A small image FSQ autoencoder, trained from scratch.
Training: adamw at rate 0.0013, 31800 steps, batches of 64.
Rows from block 7 of the encoder of a small image FSQ autoencoder, named by matrix and row number. Rows with one number within an expert belong to one neuron, the router's apart. Each number is 128 + 24 x the weight over its row's rms, rounded and kept within 0 to 255. All counts start at 0. Numbers have three digits each.
Before each expert's rows are labels from the 100 images, of 14976, where the router gives the expert most weight on average: "top examples" is what is common among them. Only what is clearly more common there than usual is listed. The data: capsule endoscopy frames (Kvasir-Capsule). In brackets: how many of the 100.
# router: router (encoder.blocks.7.mlp.router.weight, 8x128), inputs 64-127
# up: expert up (encoder.blocks.7.mlp.up, 8x256x128), inputs 64-127
# down: expert down (encoder.blocks.7.mlp.down, 8x128x256, transposed), outputs 64-127

# expert 2
top examples: finding: ileocecal valve (53)
router.2:139125108155110188128080097137118126126097149114112152135106115139179148166152138154123092097138107153092114170099102121162186099094144126127150161069120127108117106117173133147091133135152118
up.2:135130123152084143106149110144171127139140158109129096054174147115145184150145104125146116106115101099105134122091159094120117135148101102124121126114143178114107158132122172136146155105100087
down.2:187131115116146099106219196097157112100129131119132147104156179113123101141135121072125112119172120107126146105131139133140125135111118118099104170127131140113118177118114137144097146132140181
up.3:133103117139118136127087151144120131143125125119141116116102121167127157165151114127160103098105148128097085144144169132134146144119143115106169100133104149113143104133129107158093081134089111
down.3:097168165132121101121126112084142131131132138074117095114146181146122176153111123136151123116127162123110147137152116104138136173093111105121106146134141138137125135121114154128128094133109174
up.4:123127160161126131101139152121119138137095105136116051125078133099134158110156115174136100113171150120106105167114106130112135135113161107185122147114123137161138105132129131170116152134132094
down.4:149158109118113112142082090148165139084138132127164101144076119127156166163121117136139112128136118117117127119182105113136110141115118151128168128123140149093146060130113129133184165145125091
up.5:118162139109178145119158126095138133077165125079130125105170134135142085145116150120143175126103134115151129118110121078111107136121107102061086100140157141108115120128118146129136144062144107
down.5:127079152137161160127114139161122130140140133157136147108103121100151118147109141110121082104101094130152117134137105142127081094151128160101150145126132090099143127092081106109131121105176145

# expert 3
top examples: finding: ileocecal valve (57)
router.3:112147167153108139103160151132126150127169123143101113106140130093107129159146178137132130147127077135123120184121135109069180131097109090075091093095156129128095127111155149143131127101170137
up.2:125112122075188096128139111119138094107117097156080136116120107108135105119118149165142147048130115122155150136156096116160154139104147143123132146121101143130138141128136094129131176112138113
down.2:088123109149075161120106105176141159130128108132131151157105089143095134129130149154142138124155120138144111100114124118105081108156154184099130107089083131106124087098100122124178088131126141
up.3:133118120128102107152120123133156168180145136147139121137121180199173124120076115124125115125103144157145133056140046141165149107146128125120146118134143108115111156147123147137142133128100126
down.3:186099099154152120102093183107139118127101127129100096151149146163165087136152135125124116135111113130139131166077129152150142171125125138184098143098088170102121162111126121124088148130133116
up.4:123177130128150153094163081139121162125102107097109117112116092164157120164078150102125092097063117170121128139146104110162124161118122143129133108174134154135140155137148092128115118171128114
down.4:092142117184146120134206130073113171115140086105155091087108144115113117140074126125117151112155126131118151110139158159133140101129139120126118153155129102114116139153164129105166054126140106
up.5:106116163110152084081172150130175147155124117087118136135124102110150093113149141133130120123075132132116126148124123139109126129159125134128104100166122147126137159155116092163111120131123060
down.5:106133131114129128151131140125137133072175136104132149162117122124153165128171139122080099126109110141142088123113131190118098145145157160079158117106126150136131155101111116109164154170094132

# expert 0
top examples: finding: pylorus (26)
router.0:119118127144133114109166135110121167139136125112145102144120111116103155092127112091114168167153183152130137138134105136117065139158114125188125170181131116177138116131098101124118123131102150
up.2:104167132161116117122139158109154136092155130127132133113144161132095135139111147131129162112099116120117104114120113108097125104139158108113134095109092142147056098178124137166147146117114151
down.2:179097110091154129103112126118134138114147129127144131174134066169158112147154139147139157168123148107126123130116128137093132089121145095180158101129103153125129131132146130134131124058104128
up.3:109141146149136054187074182104134145114126125119101108144120112120141147156075131086143111145165117152159130134137122134119125129125144138119080127122149178128153118131088133129109142173105126
down.3:073163140088128153145098134136101101140153131115160111136118178064089176147146129159161123116130092127129141103129119118132111142110135139084121133123155098124144134127153142116180136136135132
up.4:102119160105155107121173144105136114164110079124126112100136128177141120110123134123150097099130140081098134122126102081120195162151136114141146102143100147120159148133122125168093114110139153
down.4:161155147147071114095155142117133105169131123090139136123114120135147154174161118098143128128138136131117139143099131123143103058129133116082067139162110101164074111132151142130106139160113170
up.5:111099120130154109124120129139153156110110098145139122087105139109113104077153108151163161138141145122122128117112141112144121128160077102083162116090119156090080079156120119139155089127153104
down.5:138134129118146162087113128137136131073133152120122106136137104154138120096143129130144159173097135129104125165162127138127115136114113133139178103093140121077127084147148146117116122124181105

# expert 5
top examples: finding: ileocecal valve (28)
router.5:133095138104149118147136140120141106115097132125151125123130149140111084093108133143130192121114113139121118120132168126162139126147122174130121113113090131092103122108121109136135122139151117
up.2:063112130119106119072138131082138119101122109144152108112132105121146110112110114117170127108128125134137113141124124131102119132077146124114168136162141149147132123119140089111125130090164101
down.2:122143135103081125144131068124103146153162131125114136162130131141117157122118128142156117119086167131139126128145136060140126144132153154131137133180171165137120169112115125130142122113111142
up.3:106118142131123136122115105121146143117102106148178146103104110102111110145114131093146129089108129103121172143150139118142147124109150111163087127109142162138176172139102112114121108105133130
down.3:108118153119165165113104123099163114149150139113140128127073158119111147173121160128128103113091128123155104137132109161130107106132141171103096116100129107112123149096095112105119111071191124
up.4:087155163108150130108108117098144142118132116092099129125119108126129114139198129126155126124095129098084098111091157139144116109166156100130123130100139137132164123169126133112145158126127131
down.4:118152064170112115110085095126113117116146110102173133190079121139162127147128163140106145151120174100121107104127128146073119101113147167116158138127121101136109136107109157116098136165145142
up.5:114108142134128108107126146063121150122118161106123166089126097111119177161145146090163130120113143158111116133164121145148124149158097118136133148110153136138117171147124084155127146154143149
down.5:115152151173159109117181125124132110144151103173169103084106148086121124124089125113109148126172108125109165094135142164125134084128120105100111154167137091140145095166164130132126072121126113