From a checkpoint of a small image FSQ autoencoder.
Training: adamw at rate 0.0013, batches of 64.
Data: trained on capsule endoscopy frames (Kvasir-Capsule), 42238 training examples, 48.2 epochs.
Rows from block 4 of the encoder of a small image FSQ autoencoder, named by matrix and row number. Rows with one number belong to one neuron. Each number is 128 + 24 x the weight over its row's rms, rounded and kept within 0 to 255. All counts start at 0.
After each neuron's rows are labels from the 100 images, of 14976, where the neuron reaches its highest value: "strongest on" is what is common among them. Only what is clearly more common there than usual is listed. The data: capsule endoscopy frames (Kvasir-Capsule).
# fc1: MLP up (encoder.blocks.4.mlp.fc1.weight, 768x128), inputs 0-127
# fc2: MLP down (encoder.blocks.4.mlp.fc2.weight, 128x768, transposed), outputs 0-127

fc1.580 [116 136  99 166  88 143 126 124 137 104 142 155 142 137 124 119 155 122 151 112 138 100 108 104 163 137 158  54  89 167 135  90 136 123 123 114 159 115  81 120 153 171 143 126 131 160  99 154 130 133 163 144 137 112 142 141 116 165 120 120  89 125 128 129 159 142 110  87  88 134  74 102 176 115 142 100  95 118 171 132 129  77 114 164 136 120  95 118  99 123  89 152 114 113 133  84 113 173 122 139 135 110 103 131 148 154 123 131 101 135 129 123 140 160 126 133 141 153 111 129 138 126 129 147 143 162 117 174]
fc2.580 [126 123 119 140 154 141 123 132 140 157 137 180  91 154 149 169 178 105 123 116 133 167 142 159 103 100  78 122 165 188 168 142 163 129 147 126 139 146 101 154 112  87  93 119 128 176 122 137 104 152 122 124 132 151 109 178 175 144 113 148 126 132 144 133 133 162 139 115 137 137 146 123 129  97 125  71 154 143 111 153 127  93 131  98 121 105 131 144 131  95 120  90 105 144 107 126  94 108 126 122 160 174 114 155 137 135  95 127 131 127 127 139 123 130 134 138  64 120 130 123 124 132 132 162 123 160 124 177]
strongest on: finding: blood fresh

fc1.679 [128 126 116 146 153 143  93 126 130 156 131 129 119 150 168 129 127  77 147 130 161 113  98 149 121 115 143 158 157  91 144 107 109 140  96 144 185 126 160 109 132 130 141 108 171 117 127  91 164 109  76  87 114 124 178 141 118 125 119 122 120 114 131 106 127 140 127 129  79 144 167 102 127 116 105 145 160 105 105 146 155 143 123 148  43 129 133 106 145 120 110 140 118 112 116 113 107 144 198 120 144 165 105 109 143 138 112 125 116 100 126 120 127 165 107 163 158 102 105 159 123  93 148 158 133 153 115 125]
fc2.679 [129 120 119 130 105 143 123  97 145 144 131 162 111 124 140 148 170 100 146 137 136 119 134 119 148  84 120 122 144 148 119 111 129 109 122 133 103 137 126  72 154 158  95 127 144 114 119 134  83 113 152 139 115  96 134 146 136 117 131  89 140 146 123 132 154 153 120 137  97 129  69 145  71 127 149 165 140 128 129 128 149 110 140 119  89 103  74 129 150 122 130 109 113 200 138 163 150 136 106 145 178  79 131 141  84 136 108 148 129 130 124 115 123 123 169 157 157 104  91 150 137 148 114 167 177  70 135 132]
strongest on: finding: lymphangiectasia

fc1.179 [129 127 126 159  82 161 137 112  89 136 110 120 103 100  98 129 154 106 156 134 133 165 130 175 108  87 128 113 128 135 143 139 101 149 138 167 136 108 161  87 125 151 142  88 154 149 131 138 160 132 157 124 118 120 125 127 130 109 160 119 112 147 123  97 157 132 154 133 116 130  93 111 156 130 149 143 132 170 126 170 142 153 151  72 112  76 131 111 143 195 113 135  88 110 128 152 105 148 105 108 177 116 119 136 115 113 151 100 131 108 162 133 128 138 159 126 120  72 146 141 154 138 155 188 114 142 112 127]
fc2.179 [180 127 137 130 162 133 114 107 100 161 150 126  69 118 138 104 172  86 143 139 189 128 174 153 125 105 127 124 153 146 118 147 137 126 117 132 152 106 150 144 122 166 151 130 140 141 170 175  93 126 142 147 113 133 138 106 141  62 122 162  93 149 160 127  99 150 167 139 107 125  99 117 133  90 130  98 134 115 163 109 122 100 150 115 117 102 144  90 150  85 130 125 117 135 143 163 178 120 130 111 149 120 143 126 165 144 113 147 129 127  91 146  76 121 117 108 124 118 123 136 144 149 146 104  94 131 145 135]
strongest on: finding: pylorus

fc1.206 [157 106 122 137 118 117 117 109 113 134 116 109 128 137 130 143 102 137 128  92 142 126 126 115 144 114 114 148  95 153 115  86  72 138 125 172 140 100 114  97 127 139 149 146 166 115 140  96 162 108 126 101 165 144 159 151 174 143 172 109 168 148 186 133 131 138 116 123  84 125 166 136 136 123 124 107 101  88 125 149 161 116 148 156  97  89  83 132 133 144 124 123 135 151 101 112  90 146 132  95 109 136 119 168 127 130 106 118 122  98 136 167 126 171 141 158 116 157 126 149 155 127 188  96 175 110 156 124]
fc2.206 [119 114 135 125 142 119  95 129 102 114 132 133 127 120 120 138 127 114 131 143 123 158 134 136 156 113 113 115 148 126 103 156 146 122 124 100 122 147  90 122 125 116 120  98 132  80 106  86 137 156 109 159 116 109 140 133 114  79 143 151 111 122 133 145 173 110 126  89 118 139 184 143 112 119 156 101 140  88 130 114 139 139 135  94 151  98  95 201 161 134 138 136 162 161 121 141 137  89 117 146  92 115 158 144  57 145 101 122 155 136 136 134 100 144 212 119 134 126 126 166 112 120 122 152 105 110 109  73]
strongest on: finding: blood fresh; finding: pylorus

fc1.483 [150  71 100 130 113 111 105 147 111 108 120 101 121 103 108 157 136 122 129 110 166 150 106 110 139 114 170 134  99  96 146  96 131 126 149 133 161 131 170 166  89 144  70 120 141 134 145 167 127 148 109 165 167 125 129 125 105 169 154  68 103 137 129 136 168 110 116 145 129 111 139 125 158 137 147 152 104  95 139 141  94 112 156 121 145 126 124 131 146 158 123 169 114  84  97 146 109 165 110 110 159 147 119 123 135 149 132 148 143 103 136  94 148 178 132 109 170 108 164 127 168 122 125 122 126 105 106 164]
fc2.483 [138 140 116 128 142  95 155 138 126 175 157 142 104 112 116 119  82 118 119 168 105 115 139  72  99 144 135 142 105 109 106 153 144 167 139 140 119 111 137 146 135 167  77 154 137 111 100 155 114 123 145 168 150 105 101 147 103 135 106 137 164 111 123 118 164 108 131  85 123 126 103 137 185  90 163 109 103 132 139 113 102 116 146 134 157 131 187  79 156 134 123 147 125 106 128 128 123 151 131 148 114 108 118 144 128 145 135  90 101 122  76 127 144 160 139 155 132  90  86 135 112 141 129 183 127 107 123 160]
strongest on: finding: ileocecal valve

fc1.526 [152  96 135 103 138 120 127 141 118 150 104 104 127 135 115 106 104 125 129 143 104 119 107 130 126 113 119 100 115 170 138 121 138  89 139 122 132 109 112 107  90 116 141 154 157 124 119 112 111 125 146 165 114 124 184 177 122 120 163 121 149 148 124 123 108 150 112  81 147  91 160  82 118  92 130 156 118 112 130 170 173 117 181 150 116 151 150 128 116 110  84 140 106 108  94 146  93 134  98 144 138 163  86 130 140 129 148 154 116  90 148 110 140 202 142 132 114 135 133 144 185 116 132 100 164 155  97 150]
fc2.526 [138 141 155 151 136 131 126 114 129 159 128 192 109  84 109  99 154 184 137 122 141 147 132  95 133 136 140 120 111 146 123  91 146 130 127 129 150 153  78 141 129 124 130 124 115 134 127 173 139 162 120 138  96  98  86 127 119 191 121 133 143 216 146 127 156 118 125 128 165 109 121 147 106 118 167  88 121 153 108 136  92 117 107  85 113 159  80 128 103  98 118 146 121 110 126 127 194 125 136 122 133 123 129 131 137 127 134 152 139 108 149  85 115 129  95 129 123 138 160 135 167 102 130 122 156 131 144 146]
strongest on: finding: blood fresh

fc1.122 [181  80 112 130 134 109 129 125  94 126 106 128  90 114 137 113 150 144 143 133 121  94 124 152 137  83 148 134 134 144 150 133 152 152 147 114 153 136 130 118 149  82 115 166 165 124 107 149 136 136 151 145 165 160 150 141 107  99 127  96 114 160 136 119 167 121  89 153 100 112 122 136 104 121 135 158 165 113 152 139 113 155 144  72 115 124 168 143 126 121  98 137  82  64 117 141 111 142 107  79 139 110 141 141 127 104 195 100 154 106 128 145 137 159 109 136 133  97 158 118 160 140 144 118 111 138 104  86]
fc2.122 [ 85 117 115 126 136 114 146 125 118 145 153 193 122 155 136 151 140 119 140 130 123 161 178 187 151 139 137 124 121 156  97 148 113 146 131 117 105 126  92 131 156 145 137 142 133 140  89 120  85 165 126 173 128 117 102 127 125 110 136 126 153 159 114 154 115 147 162 114 151 167 156  99  97 111 147 140 101 187 147 166 122 107 132 172 125 180 145 109 109 115 134 150  79 153 126 160 142 150 116 111 156 153 135 109  98 112 116 129 133 130 128 154 155 160 170 113 107 116 120 119 114 122  85 106 104 129 103 173]
strongest on: finding: ileocecal valve

fc1.252 [116 134 127 108 128 151 139 140 120  93 162 120 104 131 156 174 124 126 122 153 104 142  60 140 153 145 146 132 117 146  92 136 113 167 135 122 125  90 159 130 106 157 137 117 112 154 154 121 156 185 124 162 113  92 119 197 157 114 121 111 106 193 130 134 101 162 133 121 118  85  99  85 128 157 115 146 154 152 158 142 136 115 103 201 127 119 115 108 114 163  89  81  88 144 118 132 112 113 119  93 130 128 130 111 144 149 119 114 147 117 129 165 144 145 143 145 114 125 112 144 145 123 123 130 124 144 120 125]
fc2.252 [176 102 188 120 126 149 144 130 125 131 129 159 106 114 137 114 118 121 111 150 122  99 117 138 139  99  89 140  89 125 129 138  88 115 119 135 122 167 122  95 119 144 115 147 108 161 114 130 141 105 140 120 121 151 109 111 115 109 133 141 112 118 110 121  94  87 182 117 106 144 133 152 124 149  85 156 100 129  79 115 166 152 133  72 108 107 161 107 150 108 135 101 123 173 139 191 137 113 123 139  89 145 155 169 138 146 150 125 140 113 115 145 165  86 114 109 143 116  99 136 126 122 106 172 178 119 129  85]
strongest on: finding: pylorus

fc1.455 [155  93 136 172  75 140  76 121 128 123  94 148 130 105  87 136 123 164 137 117 150 114 150 138 139 118 114 132 167 100 137 112 182 125 130 141 123 175 115 131 157 163 155 155 139 118 143 129 112 164 115 149 125 108 132 113  74  90 140 134 166 135 137 110 117 140 130 162 101 130 100 101 149 103 187 111 119 129 151 122 118 105 178 120  80 138 152 129 159 101 143 123 123 141  82 117  87 121 112 114 137 132 101 159 136 126 152 144  91  80 112 158 169 139 130 126 146 144 149 132 126 150 143 155 104 108 110 156]
fc2.455 [113 137 175 113 106 124 122 160 116 140 113 143 122 136 130 134 107 158 123 134  84 155 130 132  98 138 138 111 126 177 113 167 101 159 106 154 116 121 137 157 121 126  36 148 148 129 124  93 138 153 101 115 162 145 102 125 168 149 116 116 126  66 113 129 139 113 112 159 160 114 139 122 124 113 136 147  88 138 109 140 141 174 101 159 117 122 136 147  98 155 121  96 103 115 122  79 123 136 120 138 145 141 133 155 131 124 129 106 123 188 135  98 137  94 119 154 161 124 102 122  93 116 133  66 117 140 126  80]
strongest on: finding: foreign body

fc1.698 [131 118 136 162 101 106 141 174 107 145 159 132 119 125 140 115 124  95 123 131 116  95  68 104 131 147 148 123 127 111 123 100  88 129 168 160 163  69 136 166 156 137 149 138 113 151 110 166 131 163 100 135 149  90 128 204 147 118 116 106 117 170 136 142 135 151 140 126 125 138 134 122 162 115 117 138 141 145 125 135 156 140 106 166 133 144 102  94 106 175  89 102 136 133 117 105 116 128 108 122 114 127 140 124 135 145  87 120 100 100 173 142  98 148 152  99 105  92 104 147 140  90 122 101  80 130 119 112]
fc2.698 [105 121 118 146 153 108 140  97 123 140 140 153 135 105 133 149 103 165 124 141 123  99 141 189 134  77 112  82 128 114 116 123 160 132 123 131 144 129 208 121 143 154 119 128 171 142 115 159 144 136 127 131 100  74 130 123 134 101 150 111 132 163  90 113 117  98 121  97 138 141 157 141 112 102 141 105  74 108 133 112 162 140 116 109 138 123 164 115  91 117 119 159 122 119  96 169  92 130 128 121 122 160 134  98 116 126 147 136 117 144 139 122 123 145 132  81 148 144 182 108 105 121 114 199  95 156 130 139]
strongest on: finding: pylorus

fc1.241 [156 108 123 152  96 142  82 145 153 154 142 140 148 129 143 143 113 121 111 139 129 112 118 142 130 151 186 118 113 156 162 120 112 150 128 111 135 126 144 117 132 118 150 148 128 147 131 113  85 127 143 159 102 123 133 120 103  94 128 140 117  72 147 101 150 168 131 150 121 116 114  98 102  92 143  86 152 173 109 120 104 149 162 132 151  98 126 111 132 134 150 120  95 112  88 159 109 152 187 124 154 133  60  88  80 138 151 135  90  90  90 118 117 162 149 144 127 108 133 133 138 117 154 143  84 116  89 126]
fc2.241 [151 146 103 107 157 129 152 139 117 109 147 119 133 166 130 187  78 183 141 138  96 146 151 138 135 133 114 133  95 149 128 133 105 173 155 165  88 127 102 117 105 107  92 129 102 135 137  64 109 156 136 100 168 128  95 143 125 103 129 134 116 110  91 146 152  98  80 122 104 157  84  98 146 118 145 182 126 122 102 152 121 136 143 129 100 107 136 165 115 113 144 116 127 125 107  75 149 128 124 104 143 118 116 156 121 154 112 117 129 143 101 134 125 143 106 144 165 144 127 108  95 114 121  86 138 172 146 129]
strongest on: finding: reduced mucosal view

fc1.416 [123 123 106 175 104 156 125 153 134 159 145 135 148  93 113 111 155 118 120 141 162 146 121 128 147 136 152 143 108 149 109 148  85 120 108 119 128 112 194 138 115 117 115 123 146 128 129  98 168 108 108 133 160 168 153 108 101 106 149  92 155 100 135 136  97 126 156 127  91  99 113 122 180 127 136 115  72 160 109 133 131 124 160 150 113 132  92 124 142 142 147 116 112 116 119  93 130 144 124 138 186 139 102 118  66 112 112  91 100 109 129 174 149 143 164 140  81 112 113 122 154 124 166 118  95 143 153 146]
fc2.416 [180 176  99  95 152 128 109 133 146 122 135  95 113 112 138  96 128 129 111 102 141 135 116 156 105 186 174 123 134 161 102 147 164 126 125 110 131 121 162  75 113 125 108 155 142 135 163 124 135  89 149 133 133 176 107 117 131  77 135 104 181 145  66 137 141  93 144 159 164 137 124  83 155 103 136 138 126 138 128 141 121 131  83 137  94 143 178 121 105 125 105 123 145 164 122 121  71 129 106 129 101 108 117 140 116 147 147 139 123 155 139 121 106 118 135 129 101 123 103 116 106 143 130 109 132 170 139 127]
strongest on: finding: angiectasia

fc1.38 [151 119 126 118 126 156 137 119  80 141 117 123 111 122 136 151 128 128 146 121 122 113  88 145 149 124 165 106 177 116 130  59 109 155 103 170 160 154 128 112 168 135 139  93 194 163 122 140 148 131 150 121 111 114 177 116 138 115 122 108 112 118 150 113 172 158 109 133  74  63 133 109 105 108 115 140 123 137 113 111 139 129 159 121 132 120 126 108 144 175 103 135  96 113 132 135 126 128 129  70  94 158 122 143 157 138 130 159 116 102 128 131 116 156 126 122 139 145 154 133 188  98 112 110 160 160 128 143]
fc2.38 [190 108 100 137 152 137 118  94 136 153 123 145 100 135 153 147 110 105 154 131 147 158 143 109 150 103 149 127  88 173 103 112 109 147 100 109 141 126 173 125 134 156  96 142 140 131 164 107  64 100 133 139 121 101 168 128 119 132 135 105 152 125 121 112 122 145 126 115 136 113 104 122 150 171 111 114 117 113 151 156 175 106 131 114 111 148 143 181  69 152 134 104 121 138 136 162 114 134 115 121 135 166 113  96 154 149  63 132 130 168  91 144 121 109 119 116 136  89 124 140 129 174 129 155 140 133 113 168]
strongest on: finding: ileocecal valve

fc1.435 [172 123 139  94 114 153 138 140 109 147 125 108  91 149 126 105 125 122 123 118 124 136  84 135 145 107 162 144 154 153 115 124 158 156 123 147 179  62 163 144 156 107 137 137 124 170 133 125 141 167 110 103 139  74 145 217 152  70 105 117 106 129 171 124 141 136 117 128  68  96 125 133 105 116 125 117 146  95 126 151 138 145  99 105 128 159 130 114 136 155 110 109 104 135 122 143 110 128 127  92 163 126 153 144  86 142 128 141 134  88 169 151 103 142 143 126 141 110 109 119 148 137 129 128 118 130 123 110]
fc2.435 [134 134 122  96 144 127 117 122 141 118 128 173 138 115 142 146 132  79 132 143 128 129 109 162 130 113 109 121  95 129 115 125 134 111  98 131 128 108 139  84 161 144  93 139 137 131 124 158 136 104 168 154  92 156 144 118 103 114 152 129 128 107  81 141 144 118 158 166 129 120  91 113 114 134 128 142 140 118 141 161 164 119  95 183 107 148 144 117 115 134 129  85 177 118 133 164  79 154 119 119 108 112 168 112 127 172 204 126 112 169 170  77 167 139 132  84 145 148 141 143 122 139 105  86 128 119 143 134]
strongest on: finding: pylorus

fc1.603 [118 164 115  78 160 121 140 160 173 114  92 125 155 139 150 112  88 131  96 108 115  86 172  94 131 151 123 129 118 146 133 106  79 115 109 105 103  64 134 129 121 112 101 137 109 157 142 114 112 141 122 146 106 101 131 138 137  97 121 126 153 136 134 112  96 160 115 145 102 121 146 101 109  86 125  69  89  67 139 145 127 137  95 177 111 138  99 122 154 151 158 129 113 153 128 145 136 140 101 138 112 118 117 105 101 110 123 123 121 131 125  72 112  89 122 119 141 160 123 113 101 106 147 153 112 118 111 168]
fc2.603 [125 132  66  95 116 138 122 108 153 111 109 172 126 143 138 132 166 124 131 130 132  97 155 118 107 154 128 155 159 112 107  90 155 152 109 157 223 133 148 131 123 144 145 128 130 119 122 130 138 115 161 126 141 136 140 137 142 132 141  97 165 174  85 137 175 103 172 138 132 118 120 161 171  80 100 121 128 114 136 151 144 153 109 121 114 152 147 134 146 116 139 145 125 105 134 149 114 125 130 127 115 123 131 142 128 106 118 130 140 171 114  72 126 146  93 105  91 148 147 124  96 123 123 184 135 159 165 167]
strongest on: finding: pylorus

fc1.60 [130 148 131 132  94 152 113 174 150 106 163 128  97 112 124 158 170 111 110 139 155 143 123 170 110 124 142 126 144  92  87 122 155 151 105 153 123 125 118 126 134 138 108 118 125 135 137 175 161 108  73 147 103 165 127 131 139 105 115 139 115 130 152 134 130 168 159 132  67 131 177 151 126 101 126 136 122 130 112 138  78 112 108 142 150 105 129 129 116 147 153 197 132 107  76 160 135 143 104 149 126 149 125 108 149 109  89 134 156 102 147 116 191 121 135  92 107  98 151 107 119 135 145 129 111 171 125 112]
fc2.60 [134 164 136  88 150 140 121  74 133  95 117 149 134 181 130 119 155 114 130 134 148 118 130 134 138 143 117 148 144 136 126 131 129  74 136 109 118 137 154  81 112 136 139 137 115 146 143 129 112 125 130 136  77 130  99  85  93 135 132 165 126 100 167 118 100 102 165 106 149 162 114 116 107 119  97  70 175 118 116 138 151 110 112  98 130  81 147 132 137  92 131 175 160 124 141 121 136 131 124 137 142 157 141 159 131 153 112 110 130 134 111 127 193  89  95 119  92 124 182 130 149 118 116 159 135 128 165  91]
strongest on: finding: ileocecal valve

fc1.368 [134 112 115 104 127 130 149 171 113 137 140 117 121 120 133 128 131 108 136 153 122 132  98 131 108 176 168 101  87 140 133 178 159 131 133 145 187  86 186 166 117 128 124 167 141 125  94 106  98 180  92 133 131 135 136 161 119 122  98 106 171 129 130 155 120 157 149  99 131 135 160 130 133 147 142 131 122 104 161 109 131 140 111 115 103 116  91 100 134 188  87 125 124 132 144 128 119 131 112 133 180 149 139  97 126 111 113  99 124 134 118 128 107 153 156  89 106  79 160 134 160 128 123 115  91 118 123  81]
fc2.368 [108 105 132 119 120 119 133 160 133 121 108 169 144 114 153  79  71 157 118 126 142 122 116 119 130 122 151 116 137  94 126 126 192 152 139 145  96 121 150 132 140 120  89 134 133 119 137 139 152 164 112 138 164 127 119 138  86  77 140 161 101 150 132 122 127  85 137 115 192 115 133 139 143 145  89 126  94  77 111  84 135 145 119 162 154  86 110 121 130 149 109 157 108 116 126 164  43 129 120 119 141 159 136 119 150 113 118 119 110 121 150  81 121 112 129 106 135 117 174 139 149 138 138 155 134 138 122 141]
strongest on: finding: pylorus

fc1.59 [104  99 151 137  94 113 134 162  98 143 133  96  92 137 138 117 139 140 151 108 134  97 127 130  95  83 157 159 170 109 126 161 168 119 160 121 137 148 137 130 107  84 135 121 198 124  95 139 155 140 109 108 113 129 101 132  93 131 107 132 139 100 125 128 128 117 107 141  81 114  98 147  80 119 145 117 148 142 142 102 101 132 119 114  79 118  92  77  88 139  96 133 104 156 124 126 141 133 153 135 112 109 136 138 110 124 160 120 137 133 106 149 161 118 170 146 156 108  90 178 178 119 134 145 110 166 144 109]
fc2.59 [175 128  86  92 121 103 119 116 111  92 137 112 127 131 144 142 119 178 141 108 112 133 140 143 150 138 104 131 165 139 101 109 107 134 132 143 158 135 115 124 118 109 108 139 123 101 137 139 135 130 134 146  86 140 168 112  92 184 178 116 136 159  80 177  80 133 149 129 157 122 163 138 116 106 121 124 124 107  85 176 185 102 121 134 124 124 123 149 106 127 133 116 152 132 141 167 109  96 112  90 100 163 137  95 129  88 114 133 133 158 149 145  90 118 152  97 111 145 157 118  88 132 115 112 106 173 138 113]
strongest on: finding: ileocecal valve

fc1.430 [128 103  91 119  68 117  96 143 120 101 146 144 158 108 141 155  95 116 127 169 158 123 113 115 141 129 163 139 128 139 130 172 138  78 146 139 154  90 156 139 141 162 156 151 114 132 127 141 100 152  83 149 151 142 121 165 175 119 115  72 144 146 111 139 170 142 147 132 116 105 164 144 118 104 128 119 134 146 124 130  88 122 154 150 121 103 105  80 145 132 103  87 124 132 107 110  84 140 117 133  98  85 115  92 131 135  67 121 157 107 132 140 124 145 131 103 137 102 144 179 109 122 154 132 138 103 133 139]
fc2.430 [143 144 171 128 125 125 111 147 129 120 133  48 126 128 121 116 144 141 142 147 122 144 136 123 150 128 137 108 107 150 131 158  86 161 130 112 137 125 137 125 119 125  72 100 151 151  92 127 130 111 132 134 112 112 165 106 147 146 119 123 183 116 142 150 107 161 142 126 129 137  96 119 126 114 159 129 115 168 165 151 154  96 128 149 178 130 148 144 192  99 135  93 168 167 119 133 145 136 122 128 173 141 124 173 164 124 108 140 119 116  94 113 165 138  82 136  74 127 111 137 184 132 110 110 113  96 140 122]
strongest on: finding: pylorus

fc1.31 [109  93 129 137 126 108  61 175 126 150 131  98 130 150 132 159 163 127 123 131 145 150 119 131 139 133 141 143 100 135 125 104 118 133 136 151 157  77 116 116 123 125 135 137 122 145 120 169 154 115 102 120 125 152 144 181 131 125 126  78  98 106 123 181 148 130 122 110 121 131  90 135 108 118 155 147 132 156 141 136 134 113 117 155 129 103  82 105 127 161 118 123  95 128  90 125 106 116  83 133  83  92 140 206 172 131 160 135 132  86  96 118 140 141 130  98 142 146 155 164 141  78 120 117 116 135 127 165]
fc2.31 [137 101 107 102  88 136 103 112 143 109 118 132 153 113 117 105  98 173 140 113  95  89 126 100 130 186 126 134 186 105 125 111 149 128 129 119 129 139 118 135 179 122 101 106  94 115 106 142 117 171 151 121 161 175 108 130 103 162 121 104 139 123 122 127 103 140 100 142 145 116 146 140 162 138 151  72  86 118 160 113 108  90 138 121 160 127 158 153 159  97 135 145 152 159 112  75 164  97 123 141 116 155 127 112 126 155  89 139 134 114 110 104  99 150 171 128  98 103  91 164 115 120 131 117 128 122 121 141]
strongest on: finding: blood fresh

fc1.693 [165 130 134 135 160 118  99 153 128 115 169 116 111 128 116 137 117  87 130 115  93 123 104 108 127 133 146 154 164 130 113 137 115  87 105 131 156 114 162 129 101  82 130 137 178 144 143 146 134 147  51 105  82 138 129 116 126 118 110 125 103 124 168  84  87 158 169 150 107  85 185 103  96 132 134 138 134 143 113 148 140 130 127 146 174 117 171 105 145  83 110 130 109 120 126 119 130 131 123 143 135 130 109 182  84 118 167 103 126 117 123 147 149 121 148 164 152 147 120 154 152 124 121 137 118 152 142 100]
fc2.693 [118 125 148 113  77 132 157  96 139  90 136 154 117  96 135 149 137 161 120 110 164 165 131 144 135 114 148 107 110 131 131 104 179 134 147 149 137 120 133 139 187 129 140 142 126 110 120 154 139 113 119 151 123 120 112 120 141 178 114  80 121 144 138 159  92 155 154 100 160  99 147 112 148  99 157 116 131 141 115 119 133  76 158 121 155 159  86 139 147 114 121 117 110 127 124 101 117 132 130 114 121 118 121 116 144 111 151 126 128  66  67 114  98 132  83 146 122 121  86 132 175 126 168 175 108 151 142  82]
strongest on: finding: reduced mucosal view

fc1.231 [142  86  96 106 132 103 129 132 143 136 157 120 119 145 107 103  99 138 138  93 145 108 111 108 171 143 175 106  93 103 134 135 117 106 140 107 156 136 124 148 146 129  99 112 131 143 153 187 145 133  87 129 131  90 181 159 156 154 138  87 124 137 145 148 143 148 156 161 116 138 115  96 158  96 114 125 140 132 137 126 123 138 122 166 151 133 124 106  89 116 137 120 134 136  97  87 122 160 124 100  75 105  75  88 137  99 147 142 126 119 149 128 140 144 125 186 134 123  99 144 116 103 114 155  96 127 194 142]
fc2.231 [ 83 106 133 135 101 109 137 130 134 129 152 124 149 187 141 122 172 119 115 131  87 127 125 189 145 103 207 135 142  96 117  88 123 143 122 131 163 105 108 110 139 135 125 131 153 129 106 137 151 140 113 144 137 116 127 134 129 150 141 137  99 172  85 137 148 131 113  77 102 124 150 116 124 115 168 187 122 106 110  72 129 132 124 178 155 143 169 142 110 170 111 116 106 124 120 159  73 125 125 106 140 161 122  96 156 164 112 120 133 124 112 107 139 116 135 123  97 132 160 113 124 137 155 136 120 122 147 111]
strongest on: finding: foreign body